{"spec_augment": false, "subsampling": 4, "nesterov": true, "orthogonalizer": "newton_schulz_5"}
Rows from block 4, named by matrix and row number. Rows with one number belong to one neuron. Each number is 50 + 15 x the weight over its row's rms, rounded and kept within 0 to 99. All counts start at 0. After the name is the row's rms in percent of the matrix's.
# fc1: MLP up (model.blocks.4.mlp.fc1.weight, 1024x256), inputs 0-127
# fc2: MLP down (model.blocks.4.mlp.fc2.weight, 256x1024, transposed), outputs 0-127
fc1.285 072:53 48 66 75 53 53 60 43 80 60 36 58 66 46 56 36 36 77 44 22 56 60 35 49 38 55 47 49 30 49 63 37 39 22 65 68 57 57 46 47 44 53 45 71 39 73 42 44 80 56 32 42 37 64 57 37 53 41 50 51 26 63 25 52 66 67 46 54 37 32 48 47 82 30 37 72 40 65 33 54 42 43 59 55 45 64 16 25 58 49 63 15 65 68 56 62 40 40 64 67 48 75 55 56 55 43 55 34 37 10 75 41 67 55 37 51 58 62 64 57 67 20 49 28 65 25 38 62
fc2.285 088:63 42 54 33 48 63 32 74 51 72 13 66 61 57 51 70 68 39 39 56 30 72 19 53 64 55 51 08 43 41 36 82 57 47 51 44 57 59 45 50 67 34 46 62 31 46 37 54 71 48 58 58 38 74 38 54 42 59 43 46 46 39 31 39 49 72 48 26 25 38 31 42 50 85 57 29 64 69 53 10 42 57 43 76 38 61 46 30 41 61 62 33 66 36 66 46 43 46 58 55 49 43 18 54 43 49 48 58 34 43 82 52 50 36 62 43 50 55 66 39 49 50 11 59 53 40 67 38
fc1.286 054:40 48 47 75 45 55 51 51 40 39 62 77 61 27 50 20 50 55 58 43 47 89 27 60 38 34 50 45 39 49 60 62 48 54 60 55 79 34 44 42 62 47 49 48 54 32 34 62 38 58 53 41 37 49 47 19 73 58 37 29 49 54 59 63 44 61 10 50 80 18 60 57 61 41 48 58 43 60 64 40 49 34 70 19 22 29 69 39 35 56 54 40 76 51 50 57 85 55 53 41 57 46 53 54 60 62 43 50 51 52 46 39 44 60 41 68 46 84 61 64 38 41 62 56 59 57 16 44
fc2.286 068:57 65 24 40 63 51 45 52 39 42 42 55 69 47 53 49 52 53 50 50 41 46 50 50 36 49 50 31 59 71 45 95 34 36 35 38 43 52 30 44 51 51 39 40 47 64 68 23 61 78 31 54 22 45 45 45 54 55 51 59 31 48 56 62 61 14 18 61 44 48 69 18 62 63 17 30 52 31 47 47 52 54 75 38 47 36 61 54 15 36 30 29 40 54 53 53 45 37 72 38 37 46 64 70 64 44 33 31 64 30 55 51 41 27 56 21 52 40 45 63 54 54 51 18 49 45 56 27
fc1.287 100:48 45 72 45 48 42 17 59 63 63 64 50 45 37 63 50 75 65 47 76 50 60 58 58 67 97 70 37 51 45 42 50 49 58 33 55 24 35 71 38 35 53 44 52 39 54 41 43 57 35 54 75 73 69 46 58 58 39 32 04 49 58 67 57 40 48 59 78 28 42 52 43 44 44 61 31 75 47 35 65 27 35 29 56 40 57 53 45 66 46 43 52 56 49 66 57 56 34 24 42 36 52 54 27 43 59 69 36 69 51 38 54 64 20 59 48 36 38 61 34 34 35 76 64 53 51 62 66
fc2.287 094:42 51 67 65 52 32 54 36 54 57 59 77 40 46 31 41 67 43 74 46 31 43 64 55 64 44 37 90 55 43 43 63 43 52 76 33 82 62 54 47 54 53 53 48 25 43 67 57 72 50 60 46 88 42 64 64 51 60 58 52 59 72 54 55 40 51 47 32 52 67 59 37 59 47 51 59 43 75 55 60 47 43 45 61 40 60 51 72 54 47 69 61 41 58 41 02 63 72 61 76 46 54 28 51 55 95 36 69 38 26 62 71 21 47 64 41 66 48 80 53 51 40 50 65 45 52 65 64
fc1.288 034:55 57 35 67 53 51 66 65 51 31 60 43 71 30 44 58 54 71 49 63 59 30 68 66 48 53 43 42 67 53 41 40 73 51 42 66 53 42 26 55 32 62 58 36 50 53 47 26 61 33 49 33 53 57 64 54 61 81 29 29 73 68 60 50 49 60 50 53 59 41 59 59 49 49 50 18 46 69 27 39 45 58 47 38 67 35 41 41 43 45 58 39 69 50 52 38 61 64 59 23 48 39 70 62 34 00 37 38 20 44 80 02 57 56 50 73 44 66 36 88 45 65 48 26 30 54 58 45
fc2.288 044:61 62 72 61 42 59 69 69 59 54 40 77 53 31 52 29 49 41 83 54 37 65 45 41 34 46 69 42 49 52 44 56 33 45 25 56 55 49 27 00 40 22 48 32 50 52 63 51 56 51 91 47 63 64 35 48 31 63 39 66 50 57 61 59 41 57 50 24 43 53 51 42 66 50 30 30 66 51 43 48 51 51 43 84 57 61 57 38 59 50 47 37 30 60 69 63 60 24 63 46 51 52 75 54 57 17 72 42 59 41 56 48 45 54 50 50 34 38 47 51 57 44 46 31 46 41 48 27
fc1.289 044:52 59 40 75 60 34 69 44 59 66 65 59 60 72 41 56 68 35 42 31 66 56 53 33 67 48 49 43 31 30 32 22 86 57 45 40 64 43 65 40 86 41 22 43 74 76 51 55 49 41 46 61 61 72 32 65 57 32 32 35 76 39 49 19 65 54 48 67 52 55 28 68 13 33 52 65 24 61 50 59 41 29 43 55 41 43 41 53 45 59 48 34 67 68 39 51 42 28 47 36 49 45 60 29 47 21 42 40 51 56 67 31 49 27 43 83 57 61 63 73 45 47 62 52 36 49 53 43
fc2.289 055:48 34 64 62 57 57 57 48 28 39 56 29 67 33 60 67 35 54 40 48 49 62 50 40 61 53 38 20 52 36 43 61 54 54 35 50 38 21 57 12 57 84 66 65 67 70 61 65 59 75 58 62 49 09 43 28 22 50 58 54 51 50 44 55 77 60 64 67 34 76 50 65 34 46 48 32 62 45 59 43 64 13 80 58 45 63 42 50 36 42 58 45 51 37 59 61 46 67 55 30 54 51 49 50 28 48 60 43 72 23 62 59 51 32 25 33 72 56 63 53 49 54 51 34 65 28 29 60
fc1.290 158:69 56 57 42 46 70 41 46 56 15 80 37 58 61 73 32 31 46 60 59 64 76 34 51 69 50 49 70 74 47 49 54 74 65 61 69 38 43 72 28 47 51 44 30 28 52 48 38 50 65 60 27 63 46 29 30 56 56 37 59 44 53 49 04 54 53 69 56 37 39 47 24 67 47 65 52 55 54 49 28 60 52 51 36 35 35 36 51 48 42 44 40 36 50 45 45 57 50 42 52 65 27 60 54 36 37 74 39 74 41 27 53 22 56 44 20 74 37 49 67 57 54 63 55 46 36 71 35
fc2.290 137:60 64 36 64 44 41 42 41 86 33 55 46 46 49 38 64 35 37 64 64 39 43 88 31 63 50 51 53 73 26 41 50 39 60 45 35 37 50 43 69 78 36 52 43 30 66 32 53 41 41 49 61 50 63 48 61 54 55 36 36 55 56 38 37 62 62 61 67 24 63 15 46 50 64 57 39 57 36 18 42 64 51 52 48 70 62 31 33 35 62 59 48 74 57 71 30 46 67 48 63 51 55 35 53 38 60 72 47 65 35 42 65 80 45 61 56 29 19 38 40 44 49 78 67 52 64 62 72
fc1.291 125:39 61 53 19 39 37 26 46 42 60 38 32 60 34 48 48 36 40 49 91 39 36 51 31 47 62 38 43 26 56 53 58 63 83 58 64 15 58 66 70 73 58 03 47 35 59 40 60 43 27 67 27 41 48 57 43 46 59 55 49 54 52 71 34 52 73 46 52 61 41 64 60 55 54 45 68 73 27 50 43 58 36 58 25 67 45 66 50 67 38 42 61 43 33 55 48 45 75 70 40 76 70 45 51 19 40 49 11 33 56 65 49 56 46 35 55 48 46 47 57 38 39 63 48 69 50 47 59
fc2.291 113:35 18 70 46 54 54 44 49 35 46 22 57 51 45 50 47 50 55 61 50 29 50 43 27 40 53 44 61 33 53 55 67 25 64 50 36 73 74 30 57 51 39 38 39 47 62 37 50 28 40 37 28 58 46 64 53 99 17 53 72 42 54 50 55 28 46 66 48 66 34 43 80 37 51 79 82 42 67 46 45 37 40 46 68 49 30 51 62 29 63 58 52 66 59 52 64 51 40 68 30 49 36 31 26 67 60 45 33 33 67 59 59 46 44 42 31 43 15 48 56 39 56 49 58 38 28 52 27
fc1.292 081:75 28 56 56 65 63 35 46 37 49 33 37 64 48 20 40 66 29 44 59 59 21 52 50 59 41 33 53 37 12 52 46 53 28 40 38 37 37 42 60 48 42 38 30 37 51 34 72 59 33 42 58 38 61 38 56 36 40 51 30 58 46 65 36 60 46 65 23 41 68 62 45 57 69 66 65 77 42 85 62 79 63 76 55 62 50 49 45 71 57 45 85 47 52 73 50 59 55 39 58 30 53 28 50 65 48 58 50 31 91 75 80 18 52 47 55 44 54 76 51 36 83 54 38 59 70 46 42
fc2.292 094:43 46 40 40 25 47 26 66 36 72 56 46 61 27 19 51 52 62 67 57 65 40 35 24 68 56 60 40 66 53 24 74 40 35 37 37 25 45 55 69 59 31 56 46 62 64 76 44 31 25 52 21 44 55 58 47 46 49 45 55 57 69 29 46 58 46 44 59 41 66 22 54 69 57 46 55 33 38 64 55 49 24 51 20 58 39 48 54 64 53 56 53 28 49 61 50 36 65 38 60 56 47 63 37 56 59 30 60 59 75 55 41 55 30 36 47 76 64 37 26 54 52 38 45 46 64 44 51
fc1.293 087:62 49 30 21 77 37 56 36 58 53 60 48 34 58 51 60 37 29 72 67 69 51 58 53 61 32 48 45 42 41 55 60 48 63 29 49 36 39 81 48 16 28 77 58 65 64 33 68 38 35 50 42 72 64 64 63 50 49 46 57 63 71 35 56 52 37 46 41 54 31 24 56 81 54 60 31 56 57 65 22 52 59 42 61 49 50 34 46 60 40 53 86 48 58 49 53 43 26 47 34 53 34 77 23 57 67 40 43 72 43 23 81 39 54 51 48 41 39 49 60 79 53 54 65 70 52 46 30
fc2.293 095:62 52 55 43 58 44 60 60 45 79 77 37 53 79 63 61 70 55 23 45 50 61 50 40 49 26 31 51 61 35 58 53 49 51 48 39 69 54 36 35 61 44 37 66 55 47 71 56 64 65 60 42 20 73 61 39 20 38 39 45 48 33 39 41 45 49 56 41 40 23 43 58 51 40 67 57 89 48 41 34 25 41 71 65 39 42 64 56 40 57 54 49 52 25 33 70 25 67 16 57 50 39 25 38 89 65 52 44 56 47 33 48 56 52 64 53 56 14 23 52 39 52 60 68 28 47 53 44
fc1.294 027:79 60 40 31 32 65 59 37 74 48 68 37 68 57 32 64 39 64 37 54 25 67 52 33 44 55 26 64 25 60 59 38 75 50 52 62 73 65 68 65 59 80 77 35 41 83 26 67 77 48 73 54 53 57 59 76 55 35 59 38 53 46 53 39 62 47 39 65 76 48 70 45 54 51 23 47 47 85 39 44 35 84 40 34 37 69 22 66 10 54 52 52 50 48 50 40 52 43 55 45 68 46 49 57 45 49 51 30 36 32 50 65 65 45 60 54 33 72 32 48 33 51 30 52 51 51 70 52
fc2.294 037:49 35 58 45 64 59 66 60 72 42 38 80 47 14 48 55 32 66 53 63 54 79 55 33 73 60 23 51 62 50 69 47 54 60 17 63 50 44 31 00 53 70 56 51 21 69 72 52 50 33 52 62 54 24 52 35 58 62 56 39 55 56 70 26 60 33 43 35 44 55 68 45 54 57 41 37 39 45 46 34 45 62 30 52 71 72 21 35 53 52 55 39 47 44 48 35 39 49 50 53 53 45 54 43 71 58 43 36 48 17 42 46 57 39 59 49 64 42 71 35 40 44 31 39 58 34 63 49
fc1.295 073:40 40 52 61 65 49 53 46 39 40 28 54 51 57 70 59 29 46 51 29 55 36 46 34 53 54 34 32 67 54 46 53 66 44 36 59 58 33 29 61 57 58 65 41 34 90 43 41 80 10 63 71 36 36 71 39 51 43 49 50 36 85 74 47 66 35 50 35 51 55 51 37 38 67 50 49 42 40 54 53 64 35 55 65 62 66 57 72 58 68 45 53 53 45 49 43 57 68 49 47 33 76 38 39 38 65 49 24 59 54 66 44 22 99 33 59 42 46 55 30 42 86 73 50 34 40 60 47
fc2.295 089:56 54 64 61 42 44 46 65 82 20 45 61 40 59 58 48 58 78 50 51 52 45 50 24 63 69 34 55 74 40 77 44 49 45 33 43 54 44 75 31 33 35 74 69 50 50 67 65 41 48 45 53 48 55 37 45 68 29 44 27 31 60 64 45 33 46 56 65 38 65 53 60 51 43 76 53 72 75 42 52 62 76 57 52 43 38 43 26 62 75 69 60 42 72 32 57 54 23 51 42 52 37 40 44 48 76 64 52 15 70 56 48 31 42 65 65 64 77 49 43 14 55 61 61 58 42 56 34
fc1.296 078:59 57 37 48 54 29 49 65 48 47 43 64 54 47 50 36 58 65 54 55 57 64 46 48 63 58 16 58 40 59 36 72 46 41 73 44 43 58 68 54 03 73 32 42 31 51 69 32 67 63 28 33 24 62 53 91 42 60 40 50 66 49 32 68 45 82 24 45 29 78 59 56 59 33 39 48 65 57 23 76 19 41 37 26 57 55 49 47 50 42 59 42 45 48 43 49 34 55 64 57 47 63 52 10 63 44 38 57 56 37 60 46 94 13 69 81 50 61 41 42 61 33 38 21 48 42 36 57
fc2.296 075:67 34 27 49 60 39 70 53 58 68 56 40 36 49 51 46 52 76 50 36 54 59 73 29 62 54 49 62 50 50 36 11 40 39 52 47 48 71 43 41 47 60 52 22 45 37 10 38 48 42 36 37 34 54 59 24 23 53 55 39 59 45 38 36 38 64 68 42 74 37 39 75 46 61 37 56 45 44 56 58 56 54 77 42 69 27 51 34 41 70 35 63 74 59 71 58 46 41 63 22 55 40 50 29 54 75 35 37 42 38 35 55 38 58 35 61 25 38 63 29 46 41 46 47 29 37 37 55
fc1.297 066:30 52 26 50 70 18 02 50 45 63 66 36 32 59 77 49 63 42 62 63 64 19 44 68 64 58 43 54 30 38 63 39 46 57 59 54 47 29 51 40 42 70 37 44 50 35 52 36 60 75 53 52 46 55 47 36 41 60 39 36 45 59 41 37 54 24 59 30 38 24 46 56 43 55 55 21 59 58 47 70 53 24 49 82 60 62 39 39 54 56 17 60 18 33 16 38 60 55 45 11 56 19 48 57 63 42 56 33 53 43 46 75 60 71 62 63 51 53 55 59 51 47 49 56 53 63 56 46
fc2.297 080:53 60 41 47 28 47 70 41 55 54 51 50 58 35 72 55 45 53 34 43 48 70 21 48 41 55 39 31 59 35 55 45 40 47 54 66 53 17 64 32 35 42 58 51 69 32 66 48 49 78 53 57 34 00 29 55 48 46 62 41 28 49 30 59 55 75 47 74 59 50 42 51 58 22 30 40 62 77 46 46 61 56 76 44 41 44 22 40 33 53 45 46 61 60 51 28 39 36 53 51 51 37 55 42 20 69 30 49 59 58 51 44 38 55 44 31 54 43 21 65 55 51 43 82 49 42 86 56
fc1.298 146:57 61 51 32 40 46 41 52 63 49 52 32 24 63 51 51 51 62 32 62 35 64 47 39 51 19 45 17 55 55 65 36 72 53 52 61 48 83 73 44 30 33 44 60 46 65 51 42 21 49 51 40 48 27 40 57 33 30 65 42 56 62 60 21 58 11 21 47 32 27 70 28 62 64 66 59 45 57 61 84 26 41 52 54 39 62 46 38 45 51 55 42 60 62 38 36 43 76 65 39 41 69 65 76 32 72 67 76 50 36 55 45 25 31 58 36 50 78 49 57 45 52 41 68 39 61 37 14
fc2.298 125:43 61 38 53 50 42 49 33 33 76 49 56 54 44 20 46 55 54 74 67 72 40 77 51 51 51 40 54 51 27 70 48 28 54 70 31 52 45 66 58 53 55 57 37 60 55 59 57 56 32 83 46 62 36 43 47 27 75 57 51 57 42 51 63 46 60 47 56 54 64 74 54 64 32 37 38 36 56 51 57 69 82 66 71 31 50 44 60 80 60 51 53 49 45 23 29 55 49 60 56 52 45 38 46 60 53 26 54 66 57 67 53 23 61 38 77 64 48 67 54 49 45 64 39 47 48 58 48
fc1.299 128:62 76 69 35 63 46 58 48 73 56 47 47 45 36 16 53 25 54 45 39 47 57 68 38 70 44 33 76 41 61 78 51 34 42 55 65 51 48 68 44 74 26 19 35 42 85 59 48 75 62 34 82 47 46 41 42 37 75 61 53 78 42 59 45 58 53 36 67 28 51 56 66 64 50 41 56 40 74 70 43 75 33 57 50 35 46 67 25 28 82 69 64 15 37 43 55 54 51 49 51 35 50 58 80 50 65 65 68 63 65 63 50 28 49 47 73 33 52 56 60 46 56 73 46 32 38 41 43
fc2.299 107:33 45 40 41 52 60 41 67 51 17 53 38 41 47 30 50 55 64 36 72 55 45 68 27 55 51 52 53 59 44 47 79 47 53 71 68 68 87 46 50 59 54 67 52 64 72 71 49 41 46 48 68 61 63 26 37 44 28 44 52 49 33 59 45 51 58 55 48 37 71 47 52 54 44 21 27 43 60 61 46 37 72 61 85 42 45 72 49 66 52 57 55 75 23 51 55 44 55 61 57 40 22 39 36 50 47 55 39 55 71 47 64 51 51 70 58 47 08 57 80 41 53 62 51 48 78 36 51
fc1.300 074:36 41 40 55 45 58 20 29 43 55 50 56 58 33 41 55 29 75 45 47 51 14 37 47 77 59 78 57 59 52 50 61 49 49 31 44 40 55 16 34 57 63 44 52 62 50 45 26 48 67 38 50 33 63 39 70 60 23 79 47 32 68 59 48 66 37 43 38 52 21 63 36 37 59 40 46 70 50 36 40 40 46 48 70 65 49 46 62 45 42 49 30 57 70 62 27 56 50 43 45 50 32 58 57 68 51 64 58 72 44 61 51 99 72 45 51 40 33 44 46 52 66 51 10 51 27 27 37
fc2.300 082:51 46 59 45 48 46 63 80 30 47 46 42 55 64 60 56 46 48 55 40 69 49 54 47 79 56 35 35 41 58 59 41 67 58 40 55 48 73 26 49 60 43 38 42 58 52 58 60 40 80 65 57 45 25 41 30 54 60 35 35 43 50 80 23 21 53 65 65 34 64 78 52 38 74 80 39 31 37 50 21 50 45 47 21 32 47 51 27 59 63 29 51 49 48 47 76 63 49 60 53 47 41 62 49 67 77 49 39 69 46 58 52 58 61 34 67 54 56 48 53 47 52 53 39 75 50 58 59
fc1.301 063:29 40 60 53 63 49 50 55 56 60 54 65 50 65 54 34 54 59 24 36 12 19 73 63 41 54 48 40 46 67 32 42 14 49 48 40 55 60 51 22 31 42 58 42 21 62 58 53 81 37 63 63 63 60 37 50 26 64 64 41 61 44 41 59 59 38 47 43 44 14 48 39 59 71 40 40 22 52 32 48 55 29 47 54 38 73 49 54 56 50 49 61 54 44 70 41 73 36 39 42 36 57 57 51 56 41 42 56 43 54 57 43 46 14 66 39 60 67 46 60 67 48 66 70 48 50 64 56
fc2.301 068:86 68 30 53 53 41 59 73 34 54 57 55 50 56 42 45 30 71 50 24 51 81 52 51 48 46 44 81 43 37 46 50 42 46 34 62 61 51 43 20 42 69 61 23 50 69 75 64 34 40 65 35 47 64 19 40 36 45 45 69 61 50 34 60 44 23 52 40 48 46 50 54 53 59 46 40 81 65 42 53 48 36 49 49 61 55 25 71 41 71 48 41 62 43 18 59 37 55 33 56 62 55 53 59 33 40 47 37 48 44 44 57 58 89 50 41 70 36 63 47 44 52 41 53 42 47 73 64
fc1.302 150:45 44 63 21 63 46 39 63 47 70 89 44 41 52 50 69 66 59 30 32 37 37 51 61 32 62 61 42 31 36 23 53 49 76 58 40 28 27 43 49 45 88 34 55 55 62 62 16 39 47 52 80 46 51 44 48 69 70 34 40 42 70 67 20 68 75 54 36 40 51 40 62 38 54 55 49 75 43 57 42 46 48 47 36 52 69 68 46 58 31 26 56 44 33 24 54 56 51 72 46 60 41 53 59 46 28 52 52 36 45 51 89 19 65 45 31 41 42 37 49 61 69 52 54 43 35 37 42
fc2.302 139:60 43 72 66 66 31 45 68 25 26 22 67 46 46 42 79 67 40 49 40 58 59 23 43 59 62 61 24 43 23 49 35 50 78 65 36 45 68 55 43 36 64 37 31 91 40 09 50 60 72 58 35 49 65 48 53 49 43 34 50 45 43 34 43 45 43 79 37 72 49 48 43 51 47 20 46 27 66 42 66 53 36 53 54 39 36 26 45 38 76 36 55 52 52 63 31 45 50 63 56 53 69 60 36 57 25 48 33 37 35 37 48 48 65 36 55 54 44 68 50 42 49 56 74 42 51 58 48
fc1.303 033:54 59 41 51 44 47 40 26 62 90 54 48 60 42 50 31 42 66 70 68 77 34 58 41 62 72 38 58 59 63 72 22 50 94 46 26 52 57 57 48 42 51 51 44 58 72 63 31 29 35 74 37 55 45 35 94 75 58 44 60 40 77 52 47 62 38 54 57 30 22 84 69 54 46 44 67 75 60 61 59 22 39 39 61 42 47 42 41 60 43 43 64 54 35 48 35 41 41 62 40 76 53 38 72 69 39 42 52 38 48 30 60 81 69 54 42 51 63 38 42 54 37 58 42 61 40 61 24
fc2.303 059:58 52 43 62 67 50 51 51 40 51 48 29 55 38 29 49 47 55 22 45 37 61 44 31 60 43 53 50 42 47 58 44 58 58 46 44 45 44 62 14 52 39 55 34 44 89 73 82 44 54 57 57 52 27 71 69 45 33 33 76 59 42 45 51 31 53 58 36 53 58 41 38 53 45 71 63 58 38 55 65 50 34 35 22 36 46 53 51 51 73 64 59 81 56 34 59 41 35 22 51 47 57 57 21 58 90 46 23 49 38 51 59 73 70 60 57 69 67 52 46 38 38 30 78 38 38 50 57
fc1.304 150:31 37 65 43 25 50 48 18 62 76 53 59 48 70 48 51 29 69 62 36 59 55 40 49 42 34 71 62 53 38 63 35 60 76 54 39 48 51 42 61 52 68 40 42 49 42 39 50 61 38 46 32 86 46 60 69 64 45 67 56 50 52 74 63 43 54 48 44 55 40 44 45 79 42 45 69 54 29 63 55 64 37 48 68 49 40 28 54 50 56 42 62 57 36 33 51 58 53 60 59 10 49 50 55 60 66 58 60 55 33 37 62 58 69 53 43 60 50 27 47 65 80 58 60 75 70 52 40
fc2.304 137:46 27 43 64 48 65 40 50 71 91 24 61 53 45 28 67 57 56 18 31 67 56 25 46 59 42 31 41 37 77 24 70 44 58 42 36 49 40 72 48 65 60 70 82 65 38 48 37 45 84 56 63 60 42 52 59 61 22 57 37 34 37 49 44 69 39 25 20 64 70 42 39 47 49 40 79 41 57 50 46 53 54 63 42 28 45 16 39 39 49 68 64 61 55 32 47 42 41 38 55 56 36 45 35 45 69 55 60 54 51 94 37 35 45 44 46 32 66 91 74 68 48 66 59 46 89 63 27
fc1.305 100:69 41 31 75 30 57 59 16 62 31 45 56 33 43 60 71 33 32 60 72 69 32 58 64 37 50 50 75 37 50 62 39 26 79 50 53 29 76 45 52 69 55 58 61 55 64 46 32 52 45 36 70 69 64 45 57 54 41 43 55 52 74 57 49 48 67 52 16 28 26 62 68 67 29 41 54 20 35 30 66 53 63 47 61 63 49 56 59 49 48 33 46 63 45 58 55 47 58 70 57 57 46 65 49 67 63 46 57 56 16 59 74 74 50 32 67 30 68 46 60 71 57 53 48 65 54 45 50
fc2.305 111:36 14 34 55 35 40 60 41 62 99 59 36 51 49 65 53 23 39 71 41 42 73 44 48 57 36 57 50 68 44 56 36 52 27 13 44 45 34 48 37 56 22 44 43 38 64 42 31 66 45 32 56 44 62 39 54 45 53 63 40 37 42 49 51 69 49 32 46 71 62 42 56 72 15 40 45 66 42 44 46 20 53 39 46 39 25 58 39 49 78 81 44 45 52 57 50 55 47 62 55 51 39 51 80 50 76 43 45 63 73 54 52 51 59 43 57 46 59 26 35 50 60 26 99 41 61 52 61
fc1.306 106:60 73 63 37 45 23 59 41 49 28 62 36 32 29 46 48 64 63 65 34 69 54 57 49 31 22 44 63 44 44 71 12 42 44 69 56 66 40 35 66 41 29 24 36 63 59 69 39 57 56 48 47 51 62 56 41 62 53 43 48 77 58 28 47 34 36 73 54 26 44 42 41 41 44 59 37 56 27 40 17 26 51 48 16 41 63 68 45 57 63 68 38 50 48 36 40 51 77 55 32 49 47 51 33 74 43 26 49 37 62 54 38 68 72 31 36 44 81 51 58 66 40 19 63 52 42 53 07
fc2.306 118:49 59 53 48 15 34 49 30 31 52 36 34 42 54 58 55 61 56 62 37 64 56 20 71 43 63 51 46 27 82 69 51 47 50 29 41 54 61 53 54 42 48 43 60 57 32 45 57 44 41 63 72 68 71 57 39 51 28 51 65 48 58 47 45 54 45 48 39 53 31 53 36 31 66 55 50 72 53 26 47 46 28 39 45 56 59 11 42 73 35 56 51 30 53 41 62 41 48 50 62 50 56 26 11 68 43 15 36 41 29 41 60 39 55 50 51 50 64 48 53 45 45 49 23 42 52 45 51
fc1.307 030:33 33 44 38 34 44 82 47 65 39 49 44 51 40 36 48 55 44 34 38 53 21 54 60 53 47 39 28 51 43 44 39 76 39 64 66 48 41 90 65 61 82 43 40 83 59 42 70 79 27 55 38 35 56 53 64 57 39 62 31 60 68 51 40 69 60 24 48 73 60 61 69 68 63 39 55 27 37 46 38 53 60 35 44 60 44 47 47 56 66 48 71 61 87 43 43 49 62 61 36 43 34 56 29 39 61 31 50 04 40 49 78 25 49 41 60 42 79 45 23 45 49 33 65 53 55 81 51
fc2.307 047:61 41 49 47 24 75 70 45 39 55 61 67 27 26 46 55 44 57 57 27 55 64 50 20 42 41 61 47 77 36 26 75 52 57 45 57 69 44 40 13 46 17 46 43 31 71 56 44 74 50 39 56 56 60 49 38 41 41 39 39 56 65 81 41 66 48 55 40 40 32 57 57 50 64 57 44 33 50 67 52 48 43 41 40 49 69 27 31 53 41 74 62 36 56 54 37 43 44 42 37 45 51 51 49 72 32 32 50 51 53 58 53 76 56 21 71 56 81 58 26 52 47 40 33 82 50 67 10
fc1.308 096:35 58 77 51 36 52 73 57 51 31 42 50 63 27 39 52 63 47 45 41 55 36 75 56 46 32 55 52 81 59 31 45 35 39 25 49 82 41 47 41 62 28 58 38 46 33 59 29 56 50 75 51 57 35 36 32 40 28 58 62 78 39 34 47 42 50 51 55 55 67 42 27 08 55 43 43 57 39 56 69 79 49 67 49 49 44 71 52 22 50 54 31 31 63 47 27 64 43 30 38 55 52 39 77 31 82 57 74 40 41 45 52 61 47 83 41 47 51 38 64 29 62 72 68 48 71 14 62
fc2.308 093:53 44 51 53 51 55 46 59 67 45 78 64 42 62 58 60 31 60 37 49 58 76 43 45 54 44 26 81 49 68 41 49 33 44 36 42 37 58 43 56 70 16 63 72 32 36 87 53 83 79 58 56 62 52 45 47 68 39 34 30 37 41 55 40 60 42 00 23 24 36 59 55 38 65 44 39 64 52 43 48 48 29 63 41 50 47 77 48 51 24 47 50 39 44 50 29 35 47 50 62 61 55 52 56 51 69 56 54 45 59 61 55 72 32 29 32 42 51 40 55 54 44 57 49 37 50 36 60
fc1.309 090:45 41 32 47 41 42 48 53 46 47 40 79 66 51 38 40 45 37 36 67 49 38 74 32 39 33 70 50 50 64 46 37 62 54 51 44 45 32 68 45 66 41 28 42 56 24 44 64 45 44 28 50 19 57 61 50 62 59 47 70 04 39 40 70 57 74 68 45 62 60 49 87 41 44 47 61 57 65 47 35 49 17 49 56 64 24 60 51 49 38 19 46 37 47 65 38 88 50 46 54 41 66 83 40 43 13 60 36 60 43 43 83 56 64 38 62 67 44 42 53 71 47 34 66 15 40 38 53
fc2.309 089:38 48 54 40 60 56 69 44 60 53 51 63 40 54 48 51 20 39 42 47 40 41 35 29 57 39 39 56 42 46 68 45 46 65 54 43 54 40 33 46 78 51 36 55 43 45 66 60 72 46 52 34 62 67 61 42 44 57 58 67 59 62 57 55 83 44 66 58 16 43 49 48 47 63 78 48 65 26 50 55 43 70 68 54 43 41 72 65 56 48 56 50 58 40 48 76 29 52 18 30 39 60 47 36 56 64 30 50 54 63 65 52 55 58 39 66 34 42 56 42 67 52 42 61 20 44 21 35
fc1.310 157:57 39 45 48 41 55 43 70 39 45 49 33 18 39 30 59 16 41 47 58 52 66 41 58 41 93 66 47 62 70 38 61 61 40 42 58 33 81 62 76 62 69 39 46 87 51 35 65 38 43 71 67 33 91 47 60 44 65 64 15 44 34 33 76 60 43 67 32 35 68 30 51 72 48 46 48 80 54 43 41 49 43 68 28 57 58 26 68 63 58 38 55 87 67 27 49 41 41 62 41 37 48 67 41 64 52 63 66 73 64 38 75 56 35 56 29 54 35 39 41 71 50 51 34 42 58 65 27
fc2.310 149:47 31 57 62 73 38 60 67 49 06 19 74 58 33 34 43 43 39 99 38 46 39 24 47 54 72 50 37 41 54 25 61 42 60 47 58 36 46 46 39 13 66 35 51 55 53 71 25 42 79 47 61 12 26 52 41 32 37 53 51 57 45 64 50 51 50 54 48 32 30 48 60 54 60 29 52 52 67 72 36 40 74 48 35 41 51 51 60 58 58 61 54 40 53 44 68 41 40 72 39 43 63 58 54 24 52 58 42 55 36 53 69 56 65 31 53 42 45 49 22 53 51 43 35 54 15 30 35
fc1.311 105:96 44 52 68 07 41 48 47 77 47 55 41 74 64 45 52 54 50 29 70 39 70 61 52 36 40 59 41 72 39 63 55 43 78 27 46 41 47 58 50 90 28 45 39 12 29 33 44 32 61 51 45 48 54 51 32 40 41 18 71 64 42 45 44 66 24 61 49 78 67 60 55 56 50 72 50 46 41 45 36 83 64 49 32 36 59 40 63 50 42 62 56 49 37 52 51 74 77 71 56 44 58 41 35 47 41 40 38 88 41 54 57 69 31 59 43 67 47 50 48 46 63 52 57 29 34 25 34
fc2.311 113:52 16 49 52 25 54 60 41 35 60 54 66 43 42 73 27 65 42 48 54 46 47 30 55 58 31 56 48 82 29 44 47 42 83 80 78 49 43 37 49 48 47 64 52 49 69 76 57 57 23 03 42 34 44 70 74 56 53 35 54 35 45 07 66 78 34 53 61 48 56 48 57 24 41 61 31 50 45 56 48 38 62 48 55 60 51 31 57 51 28 43 37 45 46 35 44 42 53 49 51 51 57 44 48 59 79 27 71 87 45 40 44 30 62 34 34 36 35 42 36 55 58 54 58 30 43 43 52